{"encoder_arch": "vit", "model": "image captioner", "dataset": "regions of photos with short descriptions (Visual Genome)", "train_examples": 50862, "image_size": 64, "crop_scale_min": 1, "horizontal_flip": true, "cutout": 0.25, "tokenizer": "word", "vocab_size": 6471, "encoder_norm": "layernorm_no_bias", "encoder_norm_position": "pre", "encoder_activation": "geglu", "encoder_mlp_ratio": 2.67, "encoder_head_dim": 16, "encoder_fused_qkv": true, "encoder_bias": "none", "encoder_qk_norm": true, "encoder_parallel_block": false, "encoder_inner_norm": false, "encoder_patch_size": [8, 8], "encoder_conv_stem": false, "encoder_layers": 6, "encoder_width": 384, "encoder_positions": "learned", "fusion": "cross_attention", "decoder_width": 192, "decoder_layers": 6, "decoder_norm": "layernorm", "decoder_norm_position": "pre", "decoder_activation": "gelu", "decoder_mlp_ratio": 2, "decoder_head_dim": 64, "decoder_fused_qkv": true, "decoder_bias": "all", "decoder_qk_norm": false, "decoder_layer_scale_init": 1.0, "decoder_parallel_block": false, "decoder_inner_norm": false, "decoder_drop_path": 0.15, "decoder_positions": "sincos", "decoder_cross_attention_every": 1, "decoder_tie_embeddings": false, "init": "kaiming_normal", "residual_init": "none", "optimizer": "adamw", "learning_rate": 0.0015, "beta1": 0.95, "beta2": 0.98, "eps": 1e-10, "max_steps": 13800, "batch_size": 128, "epochs": 34.7, "lr_schedule": "wsd_sqrt", "decay_fraction": 0.3, "final_lr_fraction": 0, "warmup_steps": 690, "weight_decay": 0.0}
Rows from block 2 of the text decoder of a small image captioner, named by matrix and row number. Rows with one number belong to one neuron. Each number is 500 + 25 x the weight over its row's rms, rounded and kept within 0 to 999. All counts start at 0. Numbers have three digits each.
After each neuron's rows are labels from the 100 texts, of 14976, where the neuron reaches its highest value: "fires on" is the input token at the peak. Only what is clearly more common there than usual is listed. The data: regions of photos with short descriptions (Visual Genome).
# fc1: MLP up (decoder.blocks.2.mlp.fc1.weight, 384x192), inputs 0-191
# fc2: MLP down (decoder.blocks.2.mlp.fc2.weight, 192x384, transposed), outputs 0-191

fc1.133:530562463487498538543485485548479503493458490491488498469477499521486509470498517510488488475488486486504495495533509469439491462494508466466484499498536467508554517486493530429544547506516499486509490457491458494508490518439509517535517473492493501482470502458448489477502476500523470487492511490497496499472532506518491510514488472522509423509510450520500499463465491514488505488487467491508513504502492520540506529488539504487523485490497516544501533477542476439491521514528519503518506548477510549518478493502462524489473520500508508503470508479513539463529495477499556487
fc2.133:451499539431477496499554535517512512502482480524473518531498487519479460500513510506535498455502498477471462474488509477552481490476533473488524473506539510486461527470483513501462485516511540499510477516539475520527489486474488525472456498499485522513433492494502495524475489490518491504492459513497522484481453470518533488527499529476468520501525568471502537562498497465519491509531516524479504515512537468526557487517521486500463536509560460515481491522488502498531512496534522503470534493517484495534498514547503473512493493488524519495498539511518463471502474504514495483
fires on: "a"; "the"; "doing"; "on"

fc1.372:505463509513509510479536498503519535462499512503459492455521513504563457504516506522507508466496489510498542511492495466490527558537523503541486534526512524503512519510528488518491554430465526510498503505476516487523446482527506464509440509475526461475484523510482475519493489468527521486516454520542525527478504474499499525530490483520473465526501495493500515485460474507470472483503520466516558454472500501504499488453518485522516487488468474490499542540494492502494504538521496517526472525525461523487471459516486508519469539461512490523506515452483489488460537498490530508
fc2.372:498467482494506500468455538525466488504507508497509474480509498518483515468476455491432524523505504495525484489529504494488539531502497526495536521469460489481469512481462481466530548462510509479522508512487533480495452502506480500480509512500494557494504477495492478546508497479497480506507544500471475462517493466500478482499576498522495493510492519532469485516492521514510479483491498428534540509524469529485437487535537478455514467488505486493449455519508515520508520515487482501515457500529519542495550507500465527508485523524546466524553524514519508513493529511510519473
fires on: "is"; "of"

fc1.194:482481477490469482469531502432500536472464488502463479515492464526529530494470485488510466453487513517541530525457466513521526527548502456475476500497531510518548480542498496523502509527480503527482477524489533473495437488525497522441508513533475487451483492525479512488505543512479505492481491470515506480505483522459554461511500489495511496493508489478494488504465500492497547437504507539507509515543509506485482518447485497511483492504530447514479491519495502499499492525482511514507523510528480455479489492511531493479513538515476538536555539490532504526514529534534502495
fc2.194:478525483503462471472477478477459517511528514482499538497519507474512458483493452551526444514522490483554544472528509514464520466495501507472508555508459507525526478479509471536520505463468484508514512521479530489519470492459538524512486565516464478522512522493477549523502486507460519498485535479526477462479495493473496534491494530524519540499506544481481570472497499508524507464471448512505506518490534492477465484511489512486527527496479488517503496529513490505548490475497496533513511512540504484507500517535568494539494461507493480489491503494470500497487521495459496481
fires on: "brick"; "trees"

fc1.349:491499479503456462507534509488530475482503497528471492456504506501490481523534534524488505447508532483497546509468484526533514532438505530515506515488504470495502514517477509495528515491510511521504440460502494493510500499469520442473494504488490507500488552470504516493468505502503484462526510471484472479506438482483485492532505492513486480528507522500476465507473500501476561459436502486530524506510487447525496476501514503531526533536508490496532521492447472463497521502461492549534507503551514499444486505523464495524559534495518530514493466475489516513472496510533499546
fc2.349:515498530490525505495536475532498486482506544496514478519456532498502500548477477501504530508500487469495503483511519495518513517512511480494512486485510516500498469492503539515522505485474468498525513515476511513461455541488476467534469521510512485537532559507450511461480562480486492487495431487506515481543431494488539519518470451465494511483465518501521491470472485525487486478477507537491494451463511497509520488559461487470505475500516554454525507523494481512475514475492517513487512508550489508531471507446487496527516513525503490478469512540512528506515460483466478549
fires on: "a"; "of"; "beige"; "is"

fc1.170:536541468448453486486513521501505542473504461518529523518488503474498493471491465517470467533466538514454523488479479508502484511538493523506524502474512493504521473479505463487516519489498479496481494455506540513509527524444520498521522493482527516462486528477491506460518535491498477513511521486526481546505485503550455476521448445523542459510496470507532517481537449468490531502539519476505538480497463498496482454545454516508493472509504493480513543521536488530456488502493550493495513503478512478476498513456558527528498493506510507509552493479500494506489502513507511505
fc2.170:480512483510523509470454493521537526496501482528505518491527501469503515494501515531489498483483509482502508488484483472529480504462510519525529498483473520519454503476443485515523531474514564504514532500493491496515475512462500524466513492495508477514513467515521474534450468486496454524524511464541528495499472574486540491519463487475463505472505488526513480483521486512497501500497529484443498490447526502497490484517528533493504529485531524457491513505500511502507481472530532518454480433522489530493475555514482467492555514516544507555478494527463510459473478506493529541
fires on: "behind"; "carrying"

fc1.134:514478469486461479528470491533492526505522510493491499531492490476501518458542525499479489476496524510535530530459464536481524488532511509525497491513515506504478514492499479537523564473506458513520467503491534492532519502502536469483419508506496489526494526515518488468529546496511550508551503498542516483497479497498489535520489507500499466533505520521492518529488473515464477478526482522499521493479506484473469493492479498503489492456508511477506496508502495509477482477438507478489473531525534482507425476498543498510492518534508479505557509424554515505458449478528487504
fc2.134:503509497483500483493538503497550522505504523546461500475465517556501507542470550534507518505487510538512502484512479509499458480521483510487506504502472482478464460497503495472490454504528500493530478501513526486544500526485498452499501477473545528496532508536490426474521503437531499501477480507508504485488473487493523500517487515486491505537531541476474471505524474544505521512517503486497491508482500453505495476495491441496494472482499506503471495492519527454512493501508534540488508479520491425473534508446503505503564524556511501505508542492494464447542489519487489474
fires on: "with"; "tall"; "of"

fc1.324:482502456543498520460496480487488504481513538480485523427482497503527538506504503501533538489505473490544506518529471494518525526498483500457468498459505477515509476459484513498509508471520507514462506460493530482502507516518494518494482451585494504553518499497512519485484480503511493504531465522502520484502499479483474492483493496495497470476492494547498519508477488502508484476495487506468535490520520558442470487528448462547509480502491485500537509463490537509464507519447517496522494498481490531506514518506511521509470490521487532483496486534537555439446500508556465521
fc2.324:491484503502503507525478461471499505513525502505510500545476568476509484507508511497514477527494517522533545513508523528456493541496507490526447525500524504549492519508494497534510455481471530494539492474517486511509482507501521522534543509494494523484487508458517473516493500479479550491458496507539528502480543490458487525545538476481517486464489462505554483486525514475475470512558461441476473481510501468461499498478491551472526466515452497524501487451478460521466502481466499458509520501511500530491498456514525546479516491477507551515517512493512527489513520474506478494
fires on: "white"; "street"

fc1.246:465462503536473464541521534512490498477484495519516495506472466480504527478470512495529473530531522495529487509447484518486543524503525515513497522471521513502448469517514485508494535519559514514484485520517490502562522501517505503487518498503510545513489523499503506526535533481510490504496498505510473511494482496543490477527499486457519474484546516521521555514499479479522461490490526488544501472516490487532470472502453466490521447466471474535508498439478478502506527517477469506520451549519463500521498479502482500464564498540480510517490523491525512497433494448512521501
fc2.246:489498483477482486490491537506493523574472487517467484469460468506473448472500466488500523485530491512482496432500491519551497515479529488470484518520492517508547548464503524505485506495464504509442477488531493485469483487473523493463487488512474518426482486536460443461483527472466491484488462502510512510516518518511522519486511515523481522525482558485535491535518506506482486517476508502514491463498485522519507526556516509507516501514528528490496504505479487483515494517503500513526510456439505504485483521504493517500496498529491580461504524491513526495496521460552532508
fires on: "with"; "air"; "double"; "jet"

fc1.277:481478485489520533501474500474478493479455505538493520554481529539540512494506491469486510487520544465492547513472483500497479497475510534501507487444538488491499466506498491486566509497501484521521502530495504504527493509503461465508466524497452466526532453496545518460492530481477554504444509466513509501523518498531523459518524540463512480484490529481514547512488440502474483502510534505501496458497534501509461459472471515518475474478513500522522480473522508499525509499514493472531448510460502520555475547484534510495536461516508522529479510498527494504500527487504515519
fc2.277:489527493501510464482519483487511515529510529485479495502471457501481519505498483530512498461470494539452522496468497494498543475512501481456488514477491519484506524494483535474503522454516499473507486526510492526451537487512511488487519464496469520473464484480476512506538569532501458514516473502473520485578491487510501493552461507508493537510469507536520506512455485506426498526532457509505472499487522490471505514520513491504510554512514488531467490497515471527563459500532459537487488478481510476478503528505526476482501528564473510520510522506506528535530508484522464517
fires on: "with"; "hot"; "small"

fc1.361:455500515479537484507491498503464470512469511530480525527450481488511512496506493498509562485515508491494479534475504514498522540500513525492472485512556521493462504538514501489555494529536514492522476458480479493501491479536504453512493519471487505549489504476532489490535508472520503484489514482461515487484504531526461517490518512525523518476496507485521485482533503529501460491513467485572489473490456494516443475477497530507510478499459486532494507526492527456479507448470502553465481495489515453502482491493529461520503472536513514466492504494503461465433536469553490481
fc2.361:513535476449486464503489455556520512497452573488499533549485499475487488519494551549498525502467510538544491463474509491467502512530521460497495515490516484510493464519438485487512518502483491485479518526516500515514505515494501475468473481529493521531513463521467456473518496528485486476497503489501507501477470481489534448480469494502454530504512516463461509519499542465506488517454489509459487535490579499492487509502532505496492480469508482501494546508522507502495530517512458486496522521493477532537475508486527486458492502496431525523490530509497504500498532501517488526
fires on: "white"; "elephant"

fc1.214:494442476495458482453475543510502513517488505517484507478451521448494512544514534519493531488524536481487512489515502484502480493544470473492512542505472508505504506495495542469527526506516486529556491522503509475535442522504516495486511470475510484512501500527510522520527484550495533487519489510429519471501501491503517487490525507515488463513495488477506525478518517512436496511516537489509459518480493531478462474482505537526482489433490486499475550512523506488486496458521435531555505523499483511521533517499459502488505472479506501524468512492530458493503557524489466497
fc2.214:528491495469504461488494512481516479491459525534503497513504482534536485537474562505494516477477504535516501561520500535484521499462529496503496495472446510555438522559489485484496506492528520476486502482494473497452511513469545532522493463536542512487540479503492481514476477505436486512511470480505464493494493525480503538492512509506503505527529504497462499544522490488484477493493474544512474497532518481518510492567471456539458451493509540512485467542474472515490490525511535501496507522533499466487489498467472486506501487491524492508449505506485473512540506520512499529
fires on: "<end>"

fc1.269:487498483498539496549505500486478510478492494453440520536517489536521476506454480503499483506544520522491474530542466506488508545470498517489482503497495524539496447540528471447520511493498486497572500460477470519515474565533460522501509488502475514497539508502548493442453487471470531480486457454488487497512470517489460503485487471495474512504468510505513513495561519500484485518504476487523533494461470552500492497480483526464505509492438483537484485470504522492515506446486498473503474478491521501512497507517525472494520492536494513519494496514516470486467511502516504512
fc2.269:489493492459526481506475481530477474511460551520484471493522481488504521504527496488497528537485539483499472501476519487550560506551495522484498506523511476503506542473498478504479477501541481536487518492499549485504532472493529464508520528519487509510488467466475543514488473490480494509490507506513461515452494492507494556507516497496503547473533567490489508526500503516479495499443421473499501488514516495475482448510532466503507528499474492481459502498528498521480512521537482486544518497496459505507505528490486483442556488548512501462491495514463472526473477530460513512
fires on: "<end>"; "white"

fc1.3:508447461495508494476526481510494516476540538539463514499461497517507471501433536489512516504482537500535489527498487502504482510514494498505512451490529486509523501480524498504514556469473507492527538464494492480513499511469470492460501521464505496533511486526527510497486520546522533487496536552505504519506477455527443499517488497433470482507520501493501538486525508564501485477493499504546515470502492473472467496478506486504476493528496458516472525517546524488488498470519534540529476535536461482518509536444523452529505496541508446507513460492511507519522490498492491509
fc2.3:498563520514479501501512478452506494500506519461522486508495510502497526486497475511511454506502526491524496513490498501484503470527520513460465514484474483555512513513452457495547457539489492467491519513476513528502505556528469524540477458503498490518508525476535515531536487488475483513497476512476465567488491475502500490499505484514485501518514447507547484491453473475474535502509522497515473514525466529504548522526495540483473470514517488459538487480534498470476538489534454561489473508505556550502466511523471491500547498486516475517487510527506496545491496510524509515
fires on: "<end>"; "has"

fc1.181:509453509467478475476489478519511489491526499496465550527512497499525516534475509499509521476484508508516522517479474476541524481510529521464483556510473528499479495476479433487515531553500454536524490496485490521506487574499498496529511503499467496535535551509522489487496523498489504484467488533475498518516479459524500509471489469457517493474517534471487478511508536497478491515471513468566513498521487502475471510488522468514514486499490476517498494560498523496499543456511496484502465508445489528538472552473533481525471490536490517492522497538536469518476556481486489500
fc2.181:488522487549502508494519502517478491462487539464473527484481519466479482480506491541463498522539495532498531492481476472498488504542496446453495524458549517475466519506491527479503516512555481505538515486491445445536528492468499501512488524489490481511480476508523518477494518526525515478507501512544513507489473493545538514534546472531478453499506536490539506475463496489550516472453476472522529513490492512516532526487489515477507477500520498546528495524480530528493481473453507539504505453531455541529534480523501498482505490517478505509506531482520471529469481501513500466
fires on: "<end>"; "in"; ","

fc1.250:477504504508488463498519517482546511519502483465487474550470481476458485534525497497481509490514525477468467467477477522520494467495488500510509530508514499490499476513481544484511520491475534513491498477475494497483479482508495488469488506498461491485470495485530488456519504458466488533500534480468509464508513517527498466528529476489492521488472489499522495448520494494499556464468464494515506504522458492507475488516455536526451474437474483488473480535536502510480524542572549549526485518475497519531516507473514526475495514481474481515516520515518463525537573546525525507
fc2.250:511485510468496559463496541437514498522475503500540483480480523500530545515503514456496480513561488507475494523517498536494448476517493550469486485532521524525508465486483527449515476499455481473477481503516486516492485474452483517517458523505532509539545514516498492522509478495501477506502492495525504513499506490478452528493489517506500540490480447511508500506503490485475487502515516456538535474467499497474486505491521507475488504523519490485486457513513475469540546481515477548462481551490508507485511501443545493514478509500568477516470538517501480484515475477475539528
fires on: "is"

fc1.16:510492532456508490444513505547475502482490536505494487521506512493536508483512494494475481487521513514500495493469522531500488499593473474483512519470504459518537502516459482483550510460502477505503486467491515504542490487500487461511505511499477478463547514480500504508509525529496555486491485514499513479524480496523504516530498512505503494489544525492494457482505547453479490483480526514504508461460500533518506526495528466476501511515536518530498519518484497483523519464499496488474503530476537459539468433461541485520533504528496472516586514481564494518475505480494496533
fc2.16:510519505505511527496518502481482538488517535502506531474500509540484520482531505539515482563516464511498500461513503489476480535505466496478508508485503454514512507480481484504458517491493502501540508502446520474512540518474516548506503500496481492557481475467492501526513502477506484540493480556490456450563502545468523507524492490460517508463536502470505469484513487464494531533483510534505475559481512460506478514503520510481455541532449517516486470510459452487527476495478493515532528484449466502491483508487470494473505543522482522529531481511513501515478499489547482528
fires on: "behind"; "of"

fc1.0:511492525485469515480544506526583546449510504517503513467494502490489497492514547510557471525501507489520533496473506521479514483492531497463522476493503485502527488492463468482499511529524498488469461516520512535515483507520468509496483479528525509503520463499517477470511488470534513462462506485505489458456464518514477490476518510474486486453518500568518505511487493498500519481461505498550491464490520557500461464469457495538513477516471538513507502530479477521482495515476508475517494521474512495541452467514476501518506527533434538499517491471526511472449499469514509506
fc2.0:485494506543494491526511535471484488480514520494474500475455522495459494525516503533435459498522460519495533494477525496529464533471522491511458478531476511516511515523495462466491486515482516455483502502487460487533487444457449521527492506526538509454522493499473452499486505467480484494467499521542518467500523470493480500477536506479467454529504507514531493467473506507535467480550498503518496502512512439476526526517471481500490502529503524470498480484499496501508585497503509534493503485535499533525523540494480531532496522499467517544490494497482542482534487513527491503
fires on: "with"; "closed"; "in"

fc1.215:523487483516507515528519481513505493507511508544482497524499494503443474494476510486477522494513524537504523549424462537473473499488443535506489507463511503500485463558534530514495481501509524526511481488534503474496495523521507502472497489495524499494539492490528479475454501480467519530490464519498522490491509484512432525522542511493478509494503514533517518473511542480539509457480524511511539478515550495500461495474458489531494502455508456535523459505495566498529515556475484504477487501483527521511476488512499488506518484490490492514515523490543500499472566501565506501
fc2.215:475544491481533507507475483541528460489518494488504536492501524517522493479492504480479534498519508475497472493476517501500464519504525500488514500497518512432506495517513478513499485512492507572510465504514492491509503463475452502479488511473516503508478476484502520525534494513449522550490477466499492473474468519533526507489477494507458509466487511468482508532447538473465505480507520505492524513535510522493513515486525508560532477496531529503503516456528448532484508484540498490505502517479512443445508512514503491486577500542483484490487546508444474509509512569465521463
fires on: "with"; "small"; "little"; "and"

fc1.296:479482523437514501531524533481468536484502497547522502484489464525525501494520478537472462511531474512507497511517498534491506482515530530510492523442485529573474519523468454524493529514525518498498494484486505453498502513501479494476509524501477453513497497474513527481510497529501537493512495480490533439492513517523461518544525473487544506465477502503449484520455524535485505513520518483478487468505476471477498454521467542456491461526511435511486467504467492488481515523476475478497478515524537462523508492500507519477482499469513512500529470487486539537481523515537475521
fc2.296:503531490504526502492481570540488485496503519477499540464478522532498459513511506493499535531490444480494506521477497508488496480506522467476512521535433521440491528483505503484571505513485513485496486478486499539511452484484481518491525513515533520502497506503487516483461531517462499499480446531525458539507548501522482524489457533533524497492495513473468503496482575540523516497439527532484515478480477533494507480483519481501474488506487471516471508457495450449507474528504496524526483496498494485524481530494476523534535500496485448515496511466474487507519511519497516498
fires on: "white"; "wall"; "stone"

fc1.131:531532474521485500510538580437550524450461505511465498503522501495510505449542496506503539540548549536516468502518496497514485542492517516517491501463487494504484478477497527497514480484502512457480520470498445486490507528508537528527528538500482517481482487529522517523486535496537525524440492488501504509516519480490454528519476510513483484492507474476504540468513474491481517503488476485479506485513499496496450472475505519506487458501456466526522489536542480527493511503488539488496500480498502506522471492535495495474454486529473551506481480473536486515507554476501521519
fc2.131:523517541485470504485462505453483495475460513462486529539521474541530489495509498499543503511517488493458486509522477487499498486514474494482525506470527516546509515498483510481517488523508531443531485529509508484492493492486468529497507489486530474521525477452541479504511538523486495530551486483480540480529499524489489472455507458488516508512501455508468518516494512491461486489505534526526502443539494529494502498460505523559517478470519523558531527465512528467504473499539488490488495484483501497510438496464522513539529492487515527437451504496455531494513525514540510498
fires on: "behind"; "cow"; "in"; "over"

fc1.381:472459499538457466528483481526490516513491533496496501508507498495533491528478511523500516455508511436496530511491476505550495529495516533509521461465468483488537479535476500475503538442444489531479507519505521510510518537485516474499485503504502509513464531519495487495536485502527495480465523494498522481496488492476519507500511451567467482469434536499489508502525505497433519520481488476504498449521511538480499471535486558530471516494475525456489506508511492478488509463467507538522490503469521517516508487481510506464455477481468548531498523493482529481491542509537505483
fc2.381:544516507499464519508522516478461432490470476521496494532523504533534527479492499512489485476498500503511477514539517520498506508523484525481522556541477549526478509471487451467502483451533454503503519509461523494478466495489492513498482519475491474513477545437482500489541521542477485466515490487454481469469478496438494492538514503461488537487513491475542475476493505519482503545490509544519486473486520532517489495485519482493554522562502488471466497502461505515482493521504526485494507474525499500488565514496493528502553486498494478495489498512500455536498482518468506487
fires on: "white"

fc1.307:469509464520490488497499510513489505501499468568466506520520504506489518475521505515522490491459503532490529503518485475523531519475532522479488538511461460515527504483509473479500491497483473529551490507476502529507535540488525481507472495508516520532526499519500549491499519505521509460531515559442473471516514503477475476491494493535473503506504497524478491525459527511508480470483512499560484474495527510507497510482479553480493480480523539553511484506488468456428459483499520484512534554461480484543449482523496515508499464514490484519449473475470504457520527475533475521
fc2.307:491477522488509498490455499476500516555539560488495484494531509512525492543536471511534489507505555496481518515498536494495489506467501476512539490497533488531472532480485446495529532516483495471520514504514509472495480479470497523501501463551479504531503498481503476513483466454497464550528520541528538494494502492536532517548505514467457527503492509516520493497525504462468479493493523471482518475538517510528537483485493466475515477470468470510506493492489467488529538506507519458519527511491516508496530531481504439479539521515468483549501501466513509498494486494577449465
fires on: "white"

fc1.168:521464452474484494494515459450507530484471511529480515531486486510504490502472511520457550518488566515504502503499459486483492513470499500494499480448479481495457478510480504551533493487478490517540483465496526505513468521511547547525510506553533529538509527497505510454499502487482502515519482524469501532508510518527491496500461497480447511481526481511535517502521522549496524468498530476494507521514473495496480519505442482507504461509481496530477508546527522493494585491509509501472464519426499504501514528492491489508500486514447486511478510531497473481475551519511516516
fc2.168:506511495505535481497529508497492529504481484487504501557488508487491542499520483459511488457523471466497497503536512531518455541456518486515525483529547521538505515521478500500461473512531487528511507478511457470512477477523500476449509466490482522482504505541462497496507520492495541536518509462534521516503495450505462521547499556504477487500481472521491494491507513507528505507513549501491536501493463489468511483495553473511535512524481469521497506470475499469482480499508553546465481538507476492464509464505498475503507542502434470464510540448525543506477504477487529532
fires on: "<end>"; "is"; "cow"

fc1.356:524453491463518532489526476489497516502514545452494521540483527467495472540498492488475466469491538491494468442500539495518483515513498471500496517506476509489505470477438460501498483508497470509511516485474493467514495503492487501524497484484482450546585535510475521473473509493509512537487498512488552482514502496499526525542501470514489498512501493515493517450497490464465496489486530470524524471498475498469500512465472526522526496514487492517502552486519543482484495503526458491486544530464508538487488473464536519480539462522531501481503560495474480502543519470495535542
fc2.356:542543490489503513501509523477530501496473499458511508505471493515488486502446467489501550533467501494505551550509507499471497501470521493523470481492523486423479563501575460475471498530496526549497493463506476504480503531516503515500490458530518553484451502488501503517503504498490519492479502519486500482490491510488504498468470467500532490514477473492510478511513484499499536511517441522530447505488545545550482467539522502500496529495521474502491515490509429506519459507497500464528511486548486472485473479504504522484469496532503507461503527527527481509509497477504504542
fires on: "behind"; "inside"

fc1.339:494489515462461497447562523482485515458484480516469513500492512476482460533545538496440559508531478507503500504511545466463473510501492497456486519489512454491524531506508488508541519504459492496488510491482515471555465525483483455517521496524512490520504481492524497525450522501495505484490506516512559485495532516492506476505549475524513497494528485481510554467474488458540472509525483522490530508448489518499481512472475461526504505483561461508485520516518519489476507533529497460483515505463500495475483506498514517499479457525513518520476501513487527513502502430506495468
fc2.339:487507494534437535461500531507484478479486467513540509503494463510534484486490481483500537499481491542504522484509484511457523525513530531474518510526463470454494515471493486447486534499523473493537431435524496503491556496511543462453515528506540498505500495453519552503513488532478475497500528486515531521506490510519502478468507537538498509494509520487459525508525507460461480469512520505495495510501487516505465491501510486483513460502483485497493516480548524489481462475457512514470518530514523507558523498479526472517530498489515446495528504507493529516491523537468521464
fires on: "holding"

fc1.276:525507449506485461525508512555509512454516475496521507508480493454492482487509490520516534488520521471495515490503514512515488518469479506463543487493532487504474462550562497446494533496495490531509505478497513497484489494444528517512477463495507496527495545488490459490461454486460562483505482523491470474520493495499505549525506455516501496523487497454548521502497465536489461524471541505500498447515525545484514489501500466491498471473499509517516493523491557505510528478495514550491506553519537528521534506481489486495538537480494498501517483471551494466527498494483532513
fc2.276:471513515497512514514461491498523484470503502510474492506445502517512504497479473489519518568451504494512472507503465489500480460530547529490451485495487488532528493513477502477504514515528536501503512502488459554511470519498474501493481537511500466557470486520496511515522545523495478484533505505504479488514481523523451490495516535530515502497424501484477508526482504536499516507530470524463517458447501483511446490486470491463466498512490523493475494544537504542460469508508468493537519491493475485505460488516467479559486519527555471499459523460514486465517505473512504486
fires on: "with"; "suitcase"

fc1.259:521498493449485467488436529483524491506539511502473487509503478473448474503476531490500510491504516455492523551495495515480512467510459517530446499503508471547451495485506499489522514506522550483547482470519475514460446497487490503470473467484472503459522509527459429503515522472517486547481520465479492476468506462530530499518491490500485480515514507454506498501491486497493475474487449497560493489495449516519499476502492505501493509477502513555539526502488515503455516509496486499512490464483505514532534516515486559495490504523461507506510475506521508498500463536495554516
fc2.259:494464514522459522476482484458497467512474450510542519510503493544543455541482505546493499469525506478497494439534556508450502449444522484483474525553524494503485527515512484494457504521507480524521473514499460486526554494532473473523482498516471539511462489497533487510514472481488490497481507475533524485515504526491528564494506516519485504485536505468532488493482486486482525519483486506473483491533461540477516526490473537514482514488499509510488533493488493476509523530502566486476523498533517523461454501523512500530498485472490460524480514472510496533497520515472492501
fires on: "a"; "train"

fc1.47:516499519488507513515482512493507488477492551505432560495475479483467511481537536491517526477491487503499475485509471451536502478498508508494494483473544502514455483529509501491560480499538567485507487437523512537457489495490535499462458508527465521512540476497507487510507467492495475481488504466524484454487524475514490494506516500474459472485486506494495516516529519493493494543472509465487500540490483479512497473493531511511537477479491458560531484480492542494499523488519543528480519516459559514522519496502552483470488480509512491499517474506532467501482557501500455483
fc2.47:524491457514470506497545472522479524515491485509498521490441516484532488450517483490502519536524509494538546458469505479479520515469503476463495500535496534522454502504531507552492487470452485528492488543469511504527519471491525474491559494514480457465515476517483557492483498516490472526488476493496479474541462483551472506508462468480480510509509530534496487449489478484527471501519539502457493530484512499515513488482510518505502510516522429492490524465469492544497460504507493484453484486537520468505511460513485513528496490473457511515528506539535513479491510517490517489
fires on: "holding"; "to"

fc1.80:536531498445472534493505518510452495479537524534479469448522520524493524491504472498507493437470504513518495500492490483521483510486512470502492513490529524513453475483521513479511536544545497541508507481467506472457515483549488487469459486511540459553477474499520498541506485495505515551501503495501517482490510476494453500538523445459500473516488480472491476499508501510492545501466495502493540514473476501494479516482453533513512520510517446490533490517473526467442502467493533511493472471500529490519487547456511529513513525494509524513507439506520516514530514505526492482
fc2.80:542538537485431513507517473495488487487503465538522543510478476508476528534508498495511501504557506488496580485436518505508494532536503465493457487542524485510484474492495530473493490472515507482505484477522519527516470457527464501510512490483531527512478494510463507453515484511506497491492490471497492559519500485507480534507499503504512492475485495500519507522469455462497494522502497537502450478502497538517466493448513488484507516502479491506494497495533458430528484485494509458525504525448528519482537458482502506497528516490438506498496518514488503547538465530486501473
fires on: "brick"; "white"

fc1.64:483468485502433516488497448477497512541530538484509500500498523477490535482526516518490535512484527487495520525471492504519484514507541499513553491507495501520503504495467520523496463453531490525489500505463514507489493531475473448526469509462510508479503521455520544492431500488501519502508510475525531491471476521510493494502524536513510487513536511535498513467538499492500462477486501471543496465486521487492467464487474507534516479487447503550517515539468505523482506496479453500492516522472480443536485435467514519547501490529549485494522467474509476502515558524527498502
fc2.64:451493515471491476506506511493502519474497484475464533516525505503537493558443487501506485475491503488524506500450498475492511500487505491490541541470498459514479503486479472475557489539532499474484485524483452538490524532514504520525542485509461482497488534492487461498540526484502539497475499497486565482552483502477501478551540482546498475467463484508478479531476502451482492522492521510504510510495509486481528510502521447467532471526524477520497501485479498460534539492538499495459526492477521488539512556517505478504537509504514485513545523504540510514494462508525462474
fires on: "surfboard"; "glass"

fc1.144:508498496459529477530511493458531478505485485483510452507492483453493514464507506523499477472542524510493503489483474517484504482516502506476498508477498486517489491502499513497504502478529456516486528476547539516476471531478464517511459502496471534470474535489544526494543519506493475502503514459470508483532483493495492520521494503505552497509473514582493502481501491486501496522515455499492504482500428524474524459523492487491518498532460469511563492544494509519498475452459497507530484470499488519508448477496574476476539519492493533491464516521511539488546516496536474546
fc2.144:505518510519507492490500524465516487466482520456483516477481494455547489500459513510504492487511476493443531533507477512501489510542479468527510521474477546509472465503528517513504486490483504475492459498476524520431497518553486522501472495469496555501523467478459467470470499503506497481531537538502512506529550486487529489545504466542481489520478488487516477532481523488526527464501473467474516496489537572511505501508474490535502502503518523489534533493482507440560467538516495484498491504557498539496477535516506514502469507519530471486473463524483493530508499483483525506
fires on: "white"; "sign"; "blue"